A small sound classifier, trained from scratch: log mel input, widths [64, 112, 192].
Rows from block 7, named by matrix and row number. Each number is 50 + 15 x the weight over its row's rms, rounded and kept within 0 to 99. All counts start at 0. After the name is the row's rms in percent of the matrix's.
# c3: 3x3 conv (model.blocks.7.c3.weight, 112x112x3x3, standardized in use), inputs 90-98, a 3x3 kernel for each
c3.4 104:51 32 58 32 50 66 36 49 46 59 69 63 53 54 56 63 43 54 51 52 53 37 58 59 75 39 53 37 52 53 43 52 19 45 74 34 73 49 59 82 40 36 41 58 48 48 39 57 32 46 58 59 39 72 61 78 45 55 29 48 81 55 68 55 49 47 27 68 62 60 57 16 62 74 27 48 40 43 38 25 46
c3.5 101:73 78 46 64 63 88 46 37 45 39 53 50 51 69 54 16 58 36 71 60 55 45 40 56 80 39 47 64 56 35 43 33 45 45 46 58 62 58 55 64 52 28 70 55 83 24 40 57 50 54 75 27 36 54 78 50 05 58 72 51 49 40 72 50 34 54 64 71 44 68 50 16 64 56 48 59 53 66 54 46 53
c3.6 095:52 58 64 40 32 64 44 68 59 55 46 51 21 52 69 20 42 45 53 48 63 67 69 27 44 75 70 29 57 43 17 55 29 29 71 52 65 53 45 55 35 53 39 36 71 22 58 54 38 50 67 40 43 74 78 70 60 58 64 50 60 53 62 64 49 68 42 37 47 77 49 45 51 66 30 79 26 55 63 56 54
c3.7 097:47 30 69 55 67 63 66 46 56 47 93 65 52 47 66 92 61 61 39 46 52 34 64 53 66 28 52 61 51 31 31 51 29 24 57 79 33 85 37 49 57 59 70 42 49 47 38 72 62 50 61 68 46 47 07 50 00 52 32 60 40 53 54 84 42 76 48 56 35 42 61 53 79 67 35 69 68 24 77 45 56
c3.8 100:29 11 33 64 57 75 45 15 32 63 61 53 60 56 25 72 59 18 39 29 36 10 41 63 83 54 67 52 60 66 50 43 65 57 51 70 67 46 44 68 41 46 54 12 77 75 69 48 35 51 45 38 47 75 71 66 65 42 44 72 40 64 69 44 56 46 60 41 37 20 33 69 78 46 27 33 42 53 52 48 91
c3.9 102:55 71 63 47 40 36 63 57 40 61 74 53 70 54 68 45 18 74 55 49 26 66 54 79 48 84 63 55 47 47 51 47 38 26 44 12 29 56 12 61 23 82 61 24 29 60 56 69 49 56 59 44 37 53 56 65 70 56 63 64 40 73 46 44 71 65 48 47 73 50 32 40 53 45 52 37 55 54 20 44 92
c3.10 101:48 81 41 53 33 48 46 01 36 75 60 58 21 51 44 34 43 81 62 61 25 85 52 52 29 47 66 47 51 61 24 60 58 45 53 42 26 61 67 40 52 69 35 48 36 43 69 59 32 58 60 03 45 45 58 64 52 31 41 35 50 72 52 72 72 60 58 54 70 50 54 26 47 47 45 43 40 36 44 50 58
c3.11 102:57 76 67 52 48 38 52 43 37 67 64 74 51 55 49 60 48 42 28 59 60 30 39 47 82 37 49 47 60 50 54 53 39 43 46 49 62 29 30 54 37 61 50 59 68 51 64 43 50 41 44 63 57 55 71 38 54 46 35 71 94 74 76 60 60 64 32 38 47 40 38 71 76 21 46 55 20 79 63 54 63
c3.12 098:68 52 46 46 44 44 56 47 54 50 15 45 53 58 44 62 46 47 21 64 48 51 45 35 30 06 57 30 40 47 49 25 48 64 73 46 65 52 23 08 45 42 42 35 57 50 19 51 67 19 46 37 66 54 54 60 60 40 21 33 43 36 45 84 24 49 66 56 67 46 50 37 59 34 31 38 42 34 67 63 46
c3.13 100:55 22 65 64 63 41 66 67 67 54 41 61 56 37 67 71 62 56 46 48 35 45 47 41 49 38 52 08 45 40 60 47 59 66 44 73 23 76 69 30 54 54 32 46 54 51 46 47 40 57 50 72 25 37 23 48 41 20 54 42 51 03 49 55 63 67 37 59 31 14 55 55 19 70 70 57 38 56 49 54 33
c3.14 102:44 51 73 56 60 39 61 42 53 63 45 41 59 45 81 45 43 50 89 66 44 38 45 48 32 65 47 53 62 53 49 33 23 66 43 41 55 44 54 49 35 06 10 61 22 54 25 44 37 54 51 67 32 64 51 54 77 32 25 65 43 39 69 35 51 58 38 48 56 66 64 10 74 87 32 66 47 52 42 81 61
c3.15 098:57 41 51 51 42 43 56 51 17 51 44 58 64 41 83 66 44 54 58 25 52 67 40 91 94 78 53 45 43 41 53 45 50 36 17 39 45 78 47 54 52 49 34 46 39 64 33 30 73 33 37 63 44 28 32 51 58 48 53 74 47 37 51 75 59 48 55 36 00 40 34 57 17 37 62 22 49 79 49 58 65
c3.16 100:79 51 53 67 52 89 43 44 55 37 52 64 74 38 32 57 57 45 82 50 54 61 42 61 86 40 38 37 61 53 55 63 40 68 83 33 49 53 56 39 64 52 75 45 35 41 50 55 61 52 32 57 26 18 66 76 38 62 52 46 55 44 67 45 56 49 41 36 26 52 66 52 35 71 32 58 62 67 64 33 27
c3.17 099:36 30 39 08 39 61 34 60 77 69 65 54 61 69 43 63 38 34 01 32 60 40 49 45 83 35 41 32 61 62 26 62 40 70 69 49 36 40 63 37 71 48 23 60 59 69 64 63 63 40 15 43 36 21 67 28 54 57 52 25 59 45 60 36 46 36 48 46 43 60 82 74 25 53 57 51 58 45 55 37 20
c3.18 099:31 54 70 49 40 76 44 58 49 47 68 65 69 55 49 51 56 56 49 45 37 55 35 32 58 57 58 41 39 21 64 57 64 63 49 62 68 52 62 23 46 53 69 22 74 68 24 71 47 61 44 28 64 24 61 73 43 19 40 50 35 51 75 50 25 46 48 27 56 37 55 43 42 65 30 54 66 60 62 54 53
c3.19 102:49 27 54 48 30 69 59 53 48 74 31 75 59 63 57 47 66 37 66 62 57 46 44 34 39 46 17 49 45 39 50 27 35 65 39 36 68 47 64 38 44 38 48 43 69 61 50 49 37 48 32 50 68 34 57 53 43 62 62 54 45 40 32 53 54 56 33 37 61 83 48 41 50 41 90 66 52 60 58 38 74
c3.20 098:55 57 50 72 50 51 85 39 46 79 31 51 53 42 52 51 44 65 54 45 65 39 50 39 78 68 59 45 31 49 56 38 53 46 59 23 20 43 51 29 57 57 52 48 25 62 36 49 55 57 60 56 65 15 78 79 76 64 62 41 67 73 60 42 73 57 63 53 64 60 57 26 38 68 53 20 54 72 59 39 52
c3.21 099:55 67 46 71 38 35 47 42 40 72 77 44 75 65 50 31 67 53 56 31 56 38 52 57 78 65 46 66 55 51 47 50 60 28 39 58 68 38 55 58 50 32 25 40 38 49 34 30 43 52 13 44 51 41 34 35 66 50 55 36 44 43 69 36 73 53 40 40 67 51 66 62 74 65 49 76 67 46 99 58 20
c3.22 100:77 42 37 58 55 38 59 76 53 64 50 49 34 64 34 26 63 34 88 42 51 59 45 41 48 45 31 47 53 63 46 58 19 50 63 36 47 30 48 70 12 50 43 40 58 81 41 41 65 50 22 49 58 38 48 45 56 60 29 60 46 29 60 37 44 68 51 28 52 67 52 52 53 61 55 63 30 34 60 39 15
c3.23 099:54 32 99 40 58 57 44 90 37 29 40 72 70 46 38 79 63 57 66 64 49 34 25 09 32 52 72 35 52 24 73 40 49 69 66 72 27 86 66 39 58 55 47 33 76 46 45 49 69 46 30 60 28 40 38 55 66 36 46 21 54 68 63 36 72 64 52 54 36 40 51 61 36 44 46 46 41 52 79 57 52
c3.24 099:47 48 66 23 66 45 32 52 60 57 47 68 73 48 32 32 25 80 51 65 78 89 51 69 40 59 62 55 44 47 44 62 45 20 49 37 64 36 64 52 43 67 55 48 48 56 37 11 35 43 41 43 68 45 43 31 52 48 52 63 67 35 65 42 53 64 74 44 42 07 74 64 57 53 44 32 51 58 87 32 43
c3.25 096:30 48 52 48 43 42 42 66 63 51 67 63 43 59 60 50 30 44 76 50 66 77 45 39 51 78 40 19 39 62 76 50 32 56 54 70 41 61 71 33 44 65 45 32 54 68 35 82 56 50 22 37 45 20 74 42 56 55 83 61 49 44 50 34 46 56 54 31 31 58 23 61 65 85 40 47 56 66 85 51 39
c3.26 100:70 60 61 54 54 71 62 69 89 56 25 57 52 41 66 45 22 46 67 77 32 45 72 57 39 38 42 41 27 37 35 36 27 31 57 44 39 33 66 96 31 39 22 54 14 61 40 44 39 68 46 17 57 72 33 42 81 52 38 58 80 65 60 68 22 53 38 58 68 60 49 62 34 18 67 71 51 35 00 63 45
c3.27 102:35 57 48 26 43 59 48 61 60 43 63 28 51 40 32 61 48 37 70 43 73 61 39 67 63 61 63 55 48 53 57 55 63 35 65 36 24 12 69 46 64 66 52 56 49 49 33 17 54 47 46 59 63 36 44 30 43 48 50 49 54 18 42 34 32 57 31 48 54 72 41 64 00 59 47 70 30 54 49 36 35
c3.28 097:36 38 60 72 60 65 77 52 50 62 54 36 67 34 09 49 33 25 28 68 70 33 71 30 84 34 49 50 53 35 49 56 35 43 63 44 57 46 39 64 65 41 41 64 88 58 16 43 44 34 52 50 46 51 37 31 56 71 42 67 55 63 76 43 36 76 35 53 40 67 48 60 50 43 50 36 57 55 56 72 66
c3.29 097:36 82 68 53 45 55 44 38 70 49 54 30 87 53 24 37 48 27 52 42 59 39 40 08 37 73 31 43 50 60 29 37 41 60 15 58 58 15 62 29 50 55 53 65 67 53 83 65 69 38 43 64 65 37 33 37 60 41 62 50 48 19 54 89 35 33 59 30 44 60 52 40 26 53 61 69 51 53 45 79 57
c3.30 102:37 26 43 51 42 41 37 21 55 24 58 47 22 69 49 46 63 67 66 51 42 75 62 85 63 55 44 56 46 37 43 49 32 37 48 72 37 47 43 65 58 57 43 35 48 52 56 66 42 40 51 65 62 41 48 36 55 62 62 57 24 36 63 60 60 70 71 42 49 91 51 59 36 46 47 64 68 42 75 37 20
c3.31 098:68 42 33 32 72 56 24 65 43 64 34 51 31 49 64 26 60 43 45 77 58 57 61 75 53 73 54 55 65 43 38 53 53 14 30 58 85 53 42 47 60 40 30 14 45 42 55 48 49 51 49 52 45 49 51 65 54 54 44 39 42 50 55 37 41 47 30 39 34 33 65 51 55 33 75 37 46 84 78 77 63
c3.32 098:64 43 52 54 60 66 35 69 71 66 39 59 09 50 48 44 45 63 35 48 41 46 48 54 64 60 58 47 46 33 53 42 52 49 56 51 69 56 51 39 48 55 60 92 35 60 32 73 56 52 09 31 58 29 58 41 57 49 59 39 42 80 21 45 62 58 34 64 53 64 55 58 79 27 42 40 57 54 86 30 48
c3.33 098:51 25 12 75 58 42 50 51 45 21 59 47 42 54 22 60 51 35 45 30 56 35 58 32 71 53 42 41 54 49 63 31 58 39 58 38 69 19 29 33 72 48 44 63 40 47 37 37 55 65 38 75 62 27 51 57 48 52 55 55 48 58 66 67 57 48 60 41 75 57 67 61 24 00 39 27 54 38 44 58 72
c3.34 103:31 74 56 46 52 52 43 42 57 44 59 50 65 54 49 46 20 58 63 43 62 54 37 90 61 47 60 38 43 22 50 54 45 54 44 40 84 58 65 43 58 57 66 19 44 59 48 44 61 35 49 61 28 52 68 69 35 32 40 10 42 33 38 37 99 54 66 53 63 39 12 54 54 44 65 48 45 54 34 54 45
c3.35 099:51 35 42 63 62 49 33 31 36 41 57 36 71 36 68 53 41 20 49 65 48 52 47 27 40 72 67 58 45 56 66 50 54 59 57 46 42 74 53 24 42 43 59 38 74 61 74 50 62 54 53 51 52 65 63 43 35 56 52 82 52 38 79 50 36 60 44 50 47 33 42 27 40 78 60 46 38 63 42 79 47
c3.36 101:54 53 41 46 64 38 38 25 13 38 41 50 29 81 48 34 49 59 62 44 56 45 64 55 48 52 50 70 50 38 24 48 45 62 62 45 51 66 51 76 54 61 65 43 97 35 38 38 14 36 51 85 47 30 14 54 62 36 68 45 28 59 42 70 51 12 61 46 50 53 79 61 70 63 66 78 64 58 87 48 71
c3.37 097:41 42 37 28 60 57 47 42 49 14 45 57 29 52 57 66 47 44 71 35 41 63 35 13 81 39 81 39 51 48 53 42 48 56 27 65 60 43 43 60 56 90 46 40 45 55 57 53 32 48 52 78 44 23 84 47 14 22 36 44 74 53 30 48 45 27 56 58 56 75 35 57 56 62 46 40 44 26 38 51 41
c3.38 100:52 61 56 42 63 54 66 49 33 47 87 33 58 30 48 44 38 65 33 63 28 47 69 64 44 54 16 21 41 49 07 40 41 11 45 24 48 25 43 23 62 85 83 43 32 42 55 64 53 46 38 46 54 52 40 37 46 55 63 80 64 26 52 53 57 34 44 50 40 21 60 38 32 32 37 55 58 54 36 31 53
c3.39 102:64 30 37 67 61 45 54 60 75 21 16 37 54 49 36 41 55 51 57 75 36 56 23 45 71 34 44 23 65 54 35 59 58 56 60 39 50 58 70 88 64 44 30 25 72 41 40 41 56 28 56 48 60 52 76 47 44 62 38 52 54 65 21 81 47 72 51 73 33 39 74 49 32 59 30 58 50 39 78 49 60
c3.40 099:66 35 58 51 44 60 77 43 39 62 72 49 42 27 31 47 61 55 46 50 49 28 35 60 54 44 54 53 56 28 55 54 44 71 68 48 64 97 52 21 59 60 57 62 39 40 39 46 57 47 50 50 37 43 99 52 37 38 53 50 26 54 57 42 28 36 57 67 44 11 25 48 62 85 50 50 43 60 23 47 64
c3.41 102:50 34 57 23 48 27 59 63 65 80 44 49 56 31 64 48 58 38 21 32 55 51 49 61 73 73 29 32 52 45 76 55 56 59 70 45 29 39 44 48 73 54 60 43 66 36 33 39 54 55 29 74 36 35 60 40 66 53 47 51 59 60 77 58 51 15 54 48 54 64 56 69 33 69 32 40 51 73 31 51 65
c3.42 100:52 25 34 43 53 25 57 43 59 54 30 59 03 68 35 35 56 38 48 46 49 53 29 40 39 48 60 35 45 34 45 58 59 73 63 53 34 90 00 13 50 49 45 52 57 54 45 48 57 66 45 32 50 46 35 48 71 27 16 56 49 58 26 10 52 46 36 61 54 44 26 60 39 40 42 64 39 78 42 70 45
c3.43 100:45 76 41 55 44 31 66 29 21 36 55 47 40 65 42 56 40 22 89 32 31 44 39 30 22 72 45 36 50 33 45 40 63 45 52 47 73 15 15 63 66 43 36 44 60 47 42 00 26 48 57 56 62 33 44 16 53 59 72 46 55 56 56 40 53 20 49 35 48 78 24 57 49 54 56 44 63 73 54 31 50
c3.44 099:50 44 75 51 55 59 75 44 38 41 32 42 53 68 40 57 66 83 24 42 47 33 43 57 39 50 68 22 55 39 88 52 27 79 32 51 43 72 29 62 32 39 01 42 50 46 47 48 67 54 33 42 37 84 70 84 51 33 56 01 42 15 23 50 49 29 86 49 51 43 48 20 58 54 51 68 44 53 56 36 54
c3.45 103:32 59 11 63 44 31 48 39 27 37 69 58 60 29 32 35 56 38 85 59 46 41 59 58 66 48 49 28 47 51 49 38 46 61 37 37 34 33 74 36 42 65 34 66 23 56 43 67 56 55 51 62 24 62 56 65 54 48 32 45 70 32 48 36 55 49 49 68 61 35 36 47 61 30 72 54 51 67 55 84 56
c3.46 098:36 62 42 38 42 55 23 58 26 52 54 63 49 49 49 47 48 65 58 40 27 65 48 73 43 93 31 40 56 56 50 47 65 51 57 40 61 35 58 72 34 84 34 61 62 67 46 64 28 55 45 42 28 32 30 75 39 45 64 58 51 64 77 47 61 53 62 43 55 67 58 57 44 41 50 34 47 52 54 67 63
c3.47 102:78 25 62 45 52 48 44 29 49 73 81 40 29 55 51 40 37 51 66 49 31 31 54 46 34 43 46 31 55 54 63 45 53 56 43 63 26 84 42 63 45 51 36 81 33 59 36 37 51 54 45 29 43 43 44 46 55 67 58 37 54 66 45 75 33 62 45 83 41 51 49 51 32 64 65 66 34 28 01 47 58
c3.48 100:62 44 54 44 35 46 25 55 47 60 49 33 62 50 62 57 39 78 47 54 39 57 24 41 71 68 48 55 33 38 52 44 53 36 60 60 18 40 62 63 34 41 68 49 59 59 62 38 34 43 62 46 36 45 14 47 40 47 52 66 55 64 52 67 67 87 20 45 49 41 24 69 31 52 54 53 58 48 56 48 55
c3.49 101:44 55 57 77 47 70 80 57 62 46 66 56 62 49 71 70 23 44 57 41 62 36 52 46 76 53 46 42 55 58 55 64 45 71 53 44 79 16 57 47 65 47 38 29 64 58 63 42 54 51 63 54 48 56 53 58 33 58 68 78 38 33 50 35 31 68 89 57 73 30 34 66 68 74 54 14 48 36 61 54 15
c3.50 103:65 62 14 66 75 50 49 56 46 38 50 62 43 45 62 56 58 48 37 36 57 60 48 44 23 33 36 53 30 41 57 52 21 65 59 44 42 49 36 52 34 49 45 62 70 46 61 39 57 61 41 46 50 48 44 46 32 39 66 71 33 67 57 67 63 90 52 51 55 54 24 59 63 77 44 27 26 58 49 50 33
c3.51 099:44 48 18 47 73 38 72 69 29 56 50 78 62 53 44 67 68 76 27 47 28 48 33 63 40 62 70 53 44 42 36 46 42 04 38 57 59 59 45 74 42 21 79 39 26 65 50 66 35 60 18 81 73 56 57 65 48 48 69 31 66 29 55 64 41 39 14 53 33 46 25 36 45 66 56 62 52 71 41 51 60
c3.52 099:61 86 76 48 48 64 29 49 32 56 61 58 57 72 66 59 62 64 73 14 69 62 27 52 67 31 31 59 42 35 46 24 55 23 47 49 50 29 64 39 48 33 15 33 56 49 31 55 63 51 41 87 69 38 35 55 33 31 57 57 64 45 58 75 59 62 40 48 36 50 43 38 32 45 15 65 59 77 68 42 81
c3.53 095:28 61 30 44 42 45 65 68 30 46 60 68 86 56 45 57 45 72 57 40 44 47 43 40 68 54 45 31 45 30 39 29 37 26 29 33 46 57 70 46 69 57 51 43 54 17 40 57 16 47 41 49 35 74 42 46 51 43 52 62 61 28 64 47 33 50 50 38 66 48 68 56 60 55 83 55 36 68 40 69 61
c3.54 099:52 43 53 61 73 49 81 47 36 51 74 44 52 32 63 45 39 32 23 55 69 55 55 62 38 49 58 56 56 31 71 41 53 65 37 56 35 56 46 26 20 36 45 70 57 55 66 51 37 58 57 62 47 57 60 53 50 42 36 38 26 53 79 11 71 52 51 43 48 60 40 23 51 39 27 45 56 42 81 55 43
c3.55 101:56 45 81 72 42 64 27 12 38 62 53 51 46 55 53 32 60 48 49 64 69 59 51 59 55 44 68 51 37 36 57 46 47 37 20 40 37 28 34 36 61 52 77 47 63 56 75 40 44 43 69 65 44 55 62 47 45 21 53 54 49 51 53 47 69 34 29 60 64 50 53 65 47 46 46 34 42 63 76 43 24
c3.56 102:21 27 42 12 77 18 36 33 56 40 60 41 59 40 44 39 49 49 68 51 67 60 70 42 41 39 43 41 56 29 45 52 20 45 50 46 59 18 38 54 62 52 34 53 74 17 42 57 34 48 51 45 41 43 37 56 41 63 53 62 56 69 60 48 68 67 40 31 54 58 46 37 83 07 54 35 55 65 46 42 51
c3.57 099:41 53 55 78 60 44 69 18 74 34 56 66 30 61 51 52 61 23 46 31 62 50 64 33 45 26 49 49 33 45 63 46 25 68 62 30 83 65 55 37 59 32 34 99 57 37 31 50 40 56 40 69 53 25 64 63 73 70 72 48 50 63 27 62 56 28 50 65 65 52 46 11 66 80 69 10 58 49 52 83 41
c3.58 101:81 41 80 48 39 56 35 44 27 45 75 50 73 31 49 54 52 42 57 55 65 51 31 50 43 70 56 21 27 31 52 56 54 51 60 39 44 35 73 43 70 77 46 17 53 55 53 34 63 50 54 63 77 35 40 62 58 36 39 45 51 55 39 64 28 64 44 65 37 46 84 53 47 46 65 88 61 42 81 13 22
c3.59 099:68 41 53 89 58 59 43 41 66 49 53 69 20 55 54 38 52 26 69 49 50 37 68 60 82 37 32 53 62 43 20 34 54 35 26 35 47 50 46 74 38 49 32 41 36 39 65 65 25 33 89 50 53 48 32 64 63 64 48 58 42 21 50 52 63 73 74 42 40 50 37 30 60 52 66 26 55 49 48 42 43
c3.60 100:60 30 35 56 44 26 53 54 60 58 25 21 59 65 55 46 45 76 72 57 67 53 37 47 34 53 50 24 42 48 59 44 29 51 18 36 23 47 45 60 57 31 12 49 53 67 74 48 80 61 28 72 47 55 59 36 61 62 42 42 47 44 54 63 60 66 73 30 47 73 45 31 34 42 34 25 66 42 66 53 26
c3.61 101:44 18 50 48 47 27 33 36 72 44 44 64 59 44 62 46 43 34 41 41 36 55 56 51 37 38 64 60 49 23 34 54 43 42 70 19 56 33 73 26 48 51 48 58 63 61 30 54 01 56 52 46 64 39 74 54 59 29 67 70 82 65 43 58 69 31 63 62 50 65 63 60 31 43 68 41 37 36 45 48 58
c3.62 104:53 40 29 52 37 63 32 32 65 72 56 31 39 50 48 56 39 61 32 71 31 51 62 64 22 66 65 27 50 52 23 43 49 42 37 28 68 51 89 59 58 52 43 03 65 26 28 20 36 36 44 40 53 54 70 48 63 52 50 53 89 31 54 32 57 14 61 47 57 47 51 55 44 66 62 54 53 58 82 54 48
c3.63 101:32 59 35 30 51 77 77 48 75 41 35 40 38 17 76 40 10 34 23 62 80 37 46 68 33 68 36 41 44 44 48 42 39 53 42 27 13 55 43 41 41 77 60 38 60 45 58 63 26 44 60 50 59 56 49 46 41 68 48 40 50 57 45 47 69 51 46 44 19 20 61 40 66 54 45 56 42 50 40 51 64
c3.64 096:47 58 50 55 51 44 84 44 34 53 67 43 55 51 26 51 36 55 55 45 54 33 27 71 29 41 94 52 60 62 61 54 39 36 57 42 60 24 57 32 35 36 47 38 60 42 84 71 87 41 63 66 25 47 43 65 57 58 52 15 69 56 36 60 50 79 69 43 65 78 24 45 70 51 56 48 68 45 38 39 72
c3.65 098:47 72 26 53 46 42 62 55 48 36 75 32 34 57 40 65 49 36 38 78 52 02 52 37 34 55 60 36 48 48 54 55 74 74 63 58 83 66 54 37 46 81 63 63 64 67 60 13 50 45 40 44 38 61 65 53 34 79 44 63 78 28 70 33 75 52 36 57 44 52 19 55 43 80 62 48 44 58 48 52 58
c3.66 102:47 53 60 38 49 60 41 56 38 59 56 63 48 61 45 62 36 57 78 36 37 44 56 28 42 74 71 31 20 68 39 49 31 49 52 45 53 32 44 86 51 29 52 91 47 39 52 72 37 42 43 55 71 57 54 48 50 29 24 36 46 55 58 51 68 61 56 52 72 62 50 44 44 87 51 48 44 40 58 44 42
c3.67 104:93 64 45 48 38 45 86 27 54 56 59 36 55 43 74 41 54 78 33 49 85 34 51 26 55 43 23 34 43 52 38 37 53 14 46 45 59 48 72 28 57 49 57 72 51 49 49 09 66 36 60 55 25 62 51 58 39 32 47 38 37 47 50 61 47 83 72 64 59 47 65 60 61 37 43 34 48 62 36 51 39
c3.68 098:68 42 35 50 49 48 65 78 20 41 62 67 28 47 53 23 32 72 32 60 37 85 40 39 57 43 32 51 35 45 31 44 30 54 38 46 17 83 48 70 70 38 88 68 40 40 58 71 41 53 48 46 41 51 55 70 51 71 67 32 54 18 49 42 71 80 69 76 89 36 71 44 50 44 38 35 37 19 44 49 30
c3.69 098:69 32 42 52 55 32 40 52 23 11 47 54 55 43 51 63 52 77 30 52 34 69 27 63 44 48 39 66 34 37 40 47 33 52 18 38 51 34 51 47 43 47 64 45 60 59 50 72 44 18 77 72 35 51 55 29 39 19 52 42 52 65 71 48 44 67 72 57 47 77 32 25 45 60 19 69 60 13 46 83 75
c3.70 099:53 55 69 69 54 79 56 43 84 33 51 50 40 27 48 59 40 59 47 18 77 58 24 42 66 61 45 48 63 41 56 52 54 53 36 39 62 40 65 25 41 71 56 93 54 32 38 53 26 35 35 44 74 43 63 76 36 75 44 60 71 69 12 36 44 65 47 58 23 23 20 61 68 49 33 29 51 46 81 56 59
c3.71 103:16 53 42 45 26 12 31 28 54 70 56 38 45 32 66 58 74 26 51 53 24 59 48 44 55 20 59 49 53 29 32 41 54 39 65 34 64 10 35 53 55 73 29 74 84 37 45 45 35 53 48 82 52 38 64 40 78 44 54 89 54 64 65 46 54 51 54 47 61 45 35 47 68 39 27 38 59 54 55 44 34
c3.72 100:43 58 77 68 34 49 50 59 44 48 70 39 33 24 81 55 42 69 48 58 47 88 67 43 60 55 64 56 57 60 63 43 52 44 51 42 28 17 69 38 56 59 34 60 43 59 37 41 57 36 32 54 68 47 62 61 61 53 53 56 41 50 66 46 32 60 47 56 58 62 74 78 62 45 90 39 30 82 58 72 59
c3.73 099:33 56 52 28 48 44 65 45 49 56 77 43 18 52 58 30 46 30 31 32 77 69 40 26 54 41 69 41 60 46 56 55 68 32 44 51 50 54 17 63 50 47 32 53 58 57 61 38 41 45 51 40 44 31 10 45 38 78 57 55 27 58 34 44 49 12 43 45 52 84 67 74 55 44 32 69 17 65 39 54 37
c3.74 104:65 57 37 53 43 43 66 33 33 76 20 59 49 62 46 44 57 81 30 49 40 65 24 39 36 89 44 32 26 53 36 37 66 49 25 23 39 38 54 41 67 83 41 57 65 64 50 63 23 42 60 36 10 65 95 65 58 75 51 17 50 53 48 41 54 50 46 33 50 61 39 67 42 67 58 28 72 34 42 56 40
c3.75 102:44 43 50 74 09 63 80 67 84 78 41 60 27 56 53 50 49 84 63 38 68 49 51 56 40 58 53 43 35 25 57 52 50 61 56 43 40 58 55 57 38 77 56 59 49 42 20 58 46 49 40 25 13 46 68 63 52 64 43 57 46 49 36 40 51 73 49 48 25 21 62 39 73 48 43 35 75 32 24 31 32
c3.76 100:69 56 58 53 64 54 52 34 54 70 29 18 43 36 63 56 67 34 50 76 42 59 51 32 31 36 39 68 17 31 30 61 73 46 39 58 40 31 53 48 44 61 42 56 27 61 42 38 22 47 54 80 57 19 64 20 56 39 66 55 62 56 34 44 43 58 74 33 59 44 34 34 43 52 20 51 54 37 64 70 63
c3.77 098:68 57 55 34 55 28 63 31 29 36 75 43 64 34 44 78 57 44 27 47 71 27 61 31 60 38 42 68 58 42 43 58 41 64 52 44 34 60 40 50 32 62 13 50 42 49 42 38 41 40 67 86 23 73 54 75 58 53 56 56 47 89 45 43 23 16 51 36 71 67 54 58 42 56 97 38 56 67 11 45 37
c3.78 098:37 57 28 54 45 52 39 45 78 53 68 76 51 46 50 34 48 48 57 46 28 62 58 52 74 57 45 49 46 45 55 29 42 31 47 27 48 61 50 28 54 47 49 63 51 55 50 43 72 35 65 57 70 42 33 63 42 42 54 28 45 54 57 34 41 84 65 53 51 78 58 58 32 29 43 47 53 47 73 28 29
c3.79 097:40 02 27 56 68 37 61 36 20 36 71 49 49 50 56 32 51 53 55 44 22 50 50 24 58 63 50 39 38 57 44 42 39 56 40 49 92 33 34 50 47 38 47 54 39 29 56 54 33 71 56 36 79 45 48 24 52 59 37 56 08 48 66 66 58 84 57 36 71 52 52 56 52 56 48 29 55 68 30 63 62
c3.80 103:61 60 20 60 55 47 44 46 53 58 46 43 48 71 66 32 39 48 50 74 63 48 35 36 56 39 54 45 26 56 41 36 42 58 64 26 33 78 44 54 49 71 56 44 48 45 49 53 54 50 43 46 57 27 62 68 47 54 57 36 59 35 54 42 39 76 33 69 44 75 50 45 82 48 88 47 57 68 80 41 56
c3.81 098:59 92 72 49 61 71 22 43 55 53 46 58 62 25 53 49 37 58 38 61 68 30 54 47 46 52 56 62 45 44 69 36 50 34 13 33 44 61 74 52 73 64 37 32 58 43 22 42 22 51 54 26 78 46 62 38 57 51 42 55 49 37 31 45 63 35 18 54 62 57 65 59 19 52 57 56 31 64 64 48 32
c3.82 100:36 38 75 65 64 76 61 78 87 27 57 35 39 48 26 67 48 53 35 58 35 31 43 26 63 76 38 42 54 53 56 51 58 44 37 79 68 47 63 75 46 37 40 54 31 54 55 44 32 43 58 41 63 41 52 39 31 58 50 49 57 52 55 36 61 49 67 53 46 35 50 70 43 33 63 57 45 56 36 40 79
c3.83 097:43 34 52 44 51 45 25 23 62 64 71 61 39 68 46 27 65 49 45 43 62 44 59 62 42 44 86 45 49 52 28 45 42 34 54 50 62 39 74 39 57 64 61 65 41 61 49 67 56 32 45 41 49 47 56 30 58 17 54 64 55 71 40 41 77 33 77 30 69 68 81 59 48 41 94 42 43 77 39 34 35
c3.84 099:68 59 49 68 72 47 64 45 50 66 56 35 54 65 38 39 58 46 47 48 35 51 37 51 55 45 35 66 71 36 42 52 52 30 61 64 37 32 62 17 54 49 24 25 63 62 59 52 60 45 31 56 08 69 59 33 47 84 75 38 49 49 21 63 27 91 41 59 55 46 57 57 47 57 12 55 55 42 65 54 65
c3.85 100:77 55 24 46 50 66 49 73 56 59 37 45 57 53 54 58 73 37 73 59 22 60 49 56 86 38 40 51 55 42 52 47 62 59 53 59 29 42 70 57 67 43 53 28 75 52 24 65 66 41 51 27 34 56 43 38 60 52 48 57 40 69 60 24 51 32 49 68 69 37 66 51 21 38 73 63 36 51 42 31 71
c3.86 098:20 32 27 37 42 30 47 70 72 92 60 58 50 48 68 60 72 47 23 49 52 68 57 27 12 44 57 56 56 65 55 56 48 59 57 67 47 74 60 49 28 27 50 34 66 35 14 41 67 51 37 59 64 35 48 55 75 63 27 22 80 62 82 59 56 50 62 60 41 46 70 40 82 55 62 30 27 33 72 54 28
c3.87 097:56 67 54 43 25 69 45 52 68 52 30 68 43 56 39 58 62 37 98 48 49 50 47 40 23 18 37 52 51 14 77 47 23 57 61 32 70 84 47 33 35 37 77 42 47 28 25 43 43 46 23 30 69 21 51 68 48 52 56 70 52 29 31 74 48 74 70 51 48 65 44 33 48 65 54 48 52 79 48 61 52
c3.88 101:65 69 59 60 69 50 27 48 38 50 61 41 54 62 58 59 74 11 53 46 64 49 52 41 69 30 40 41 80 47 67 35 50 30 54 66 16 63 56 50 59 22 77 36 77 48 76 57 29 50 60 35 41 47 46 65 76 57 15 66 31 59 49 43 25 71 34 70 78 62 46 13 13 63 57 32 44 47 44 58 40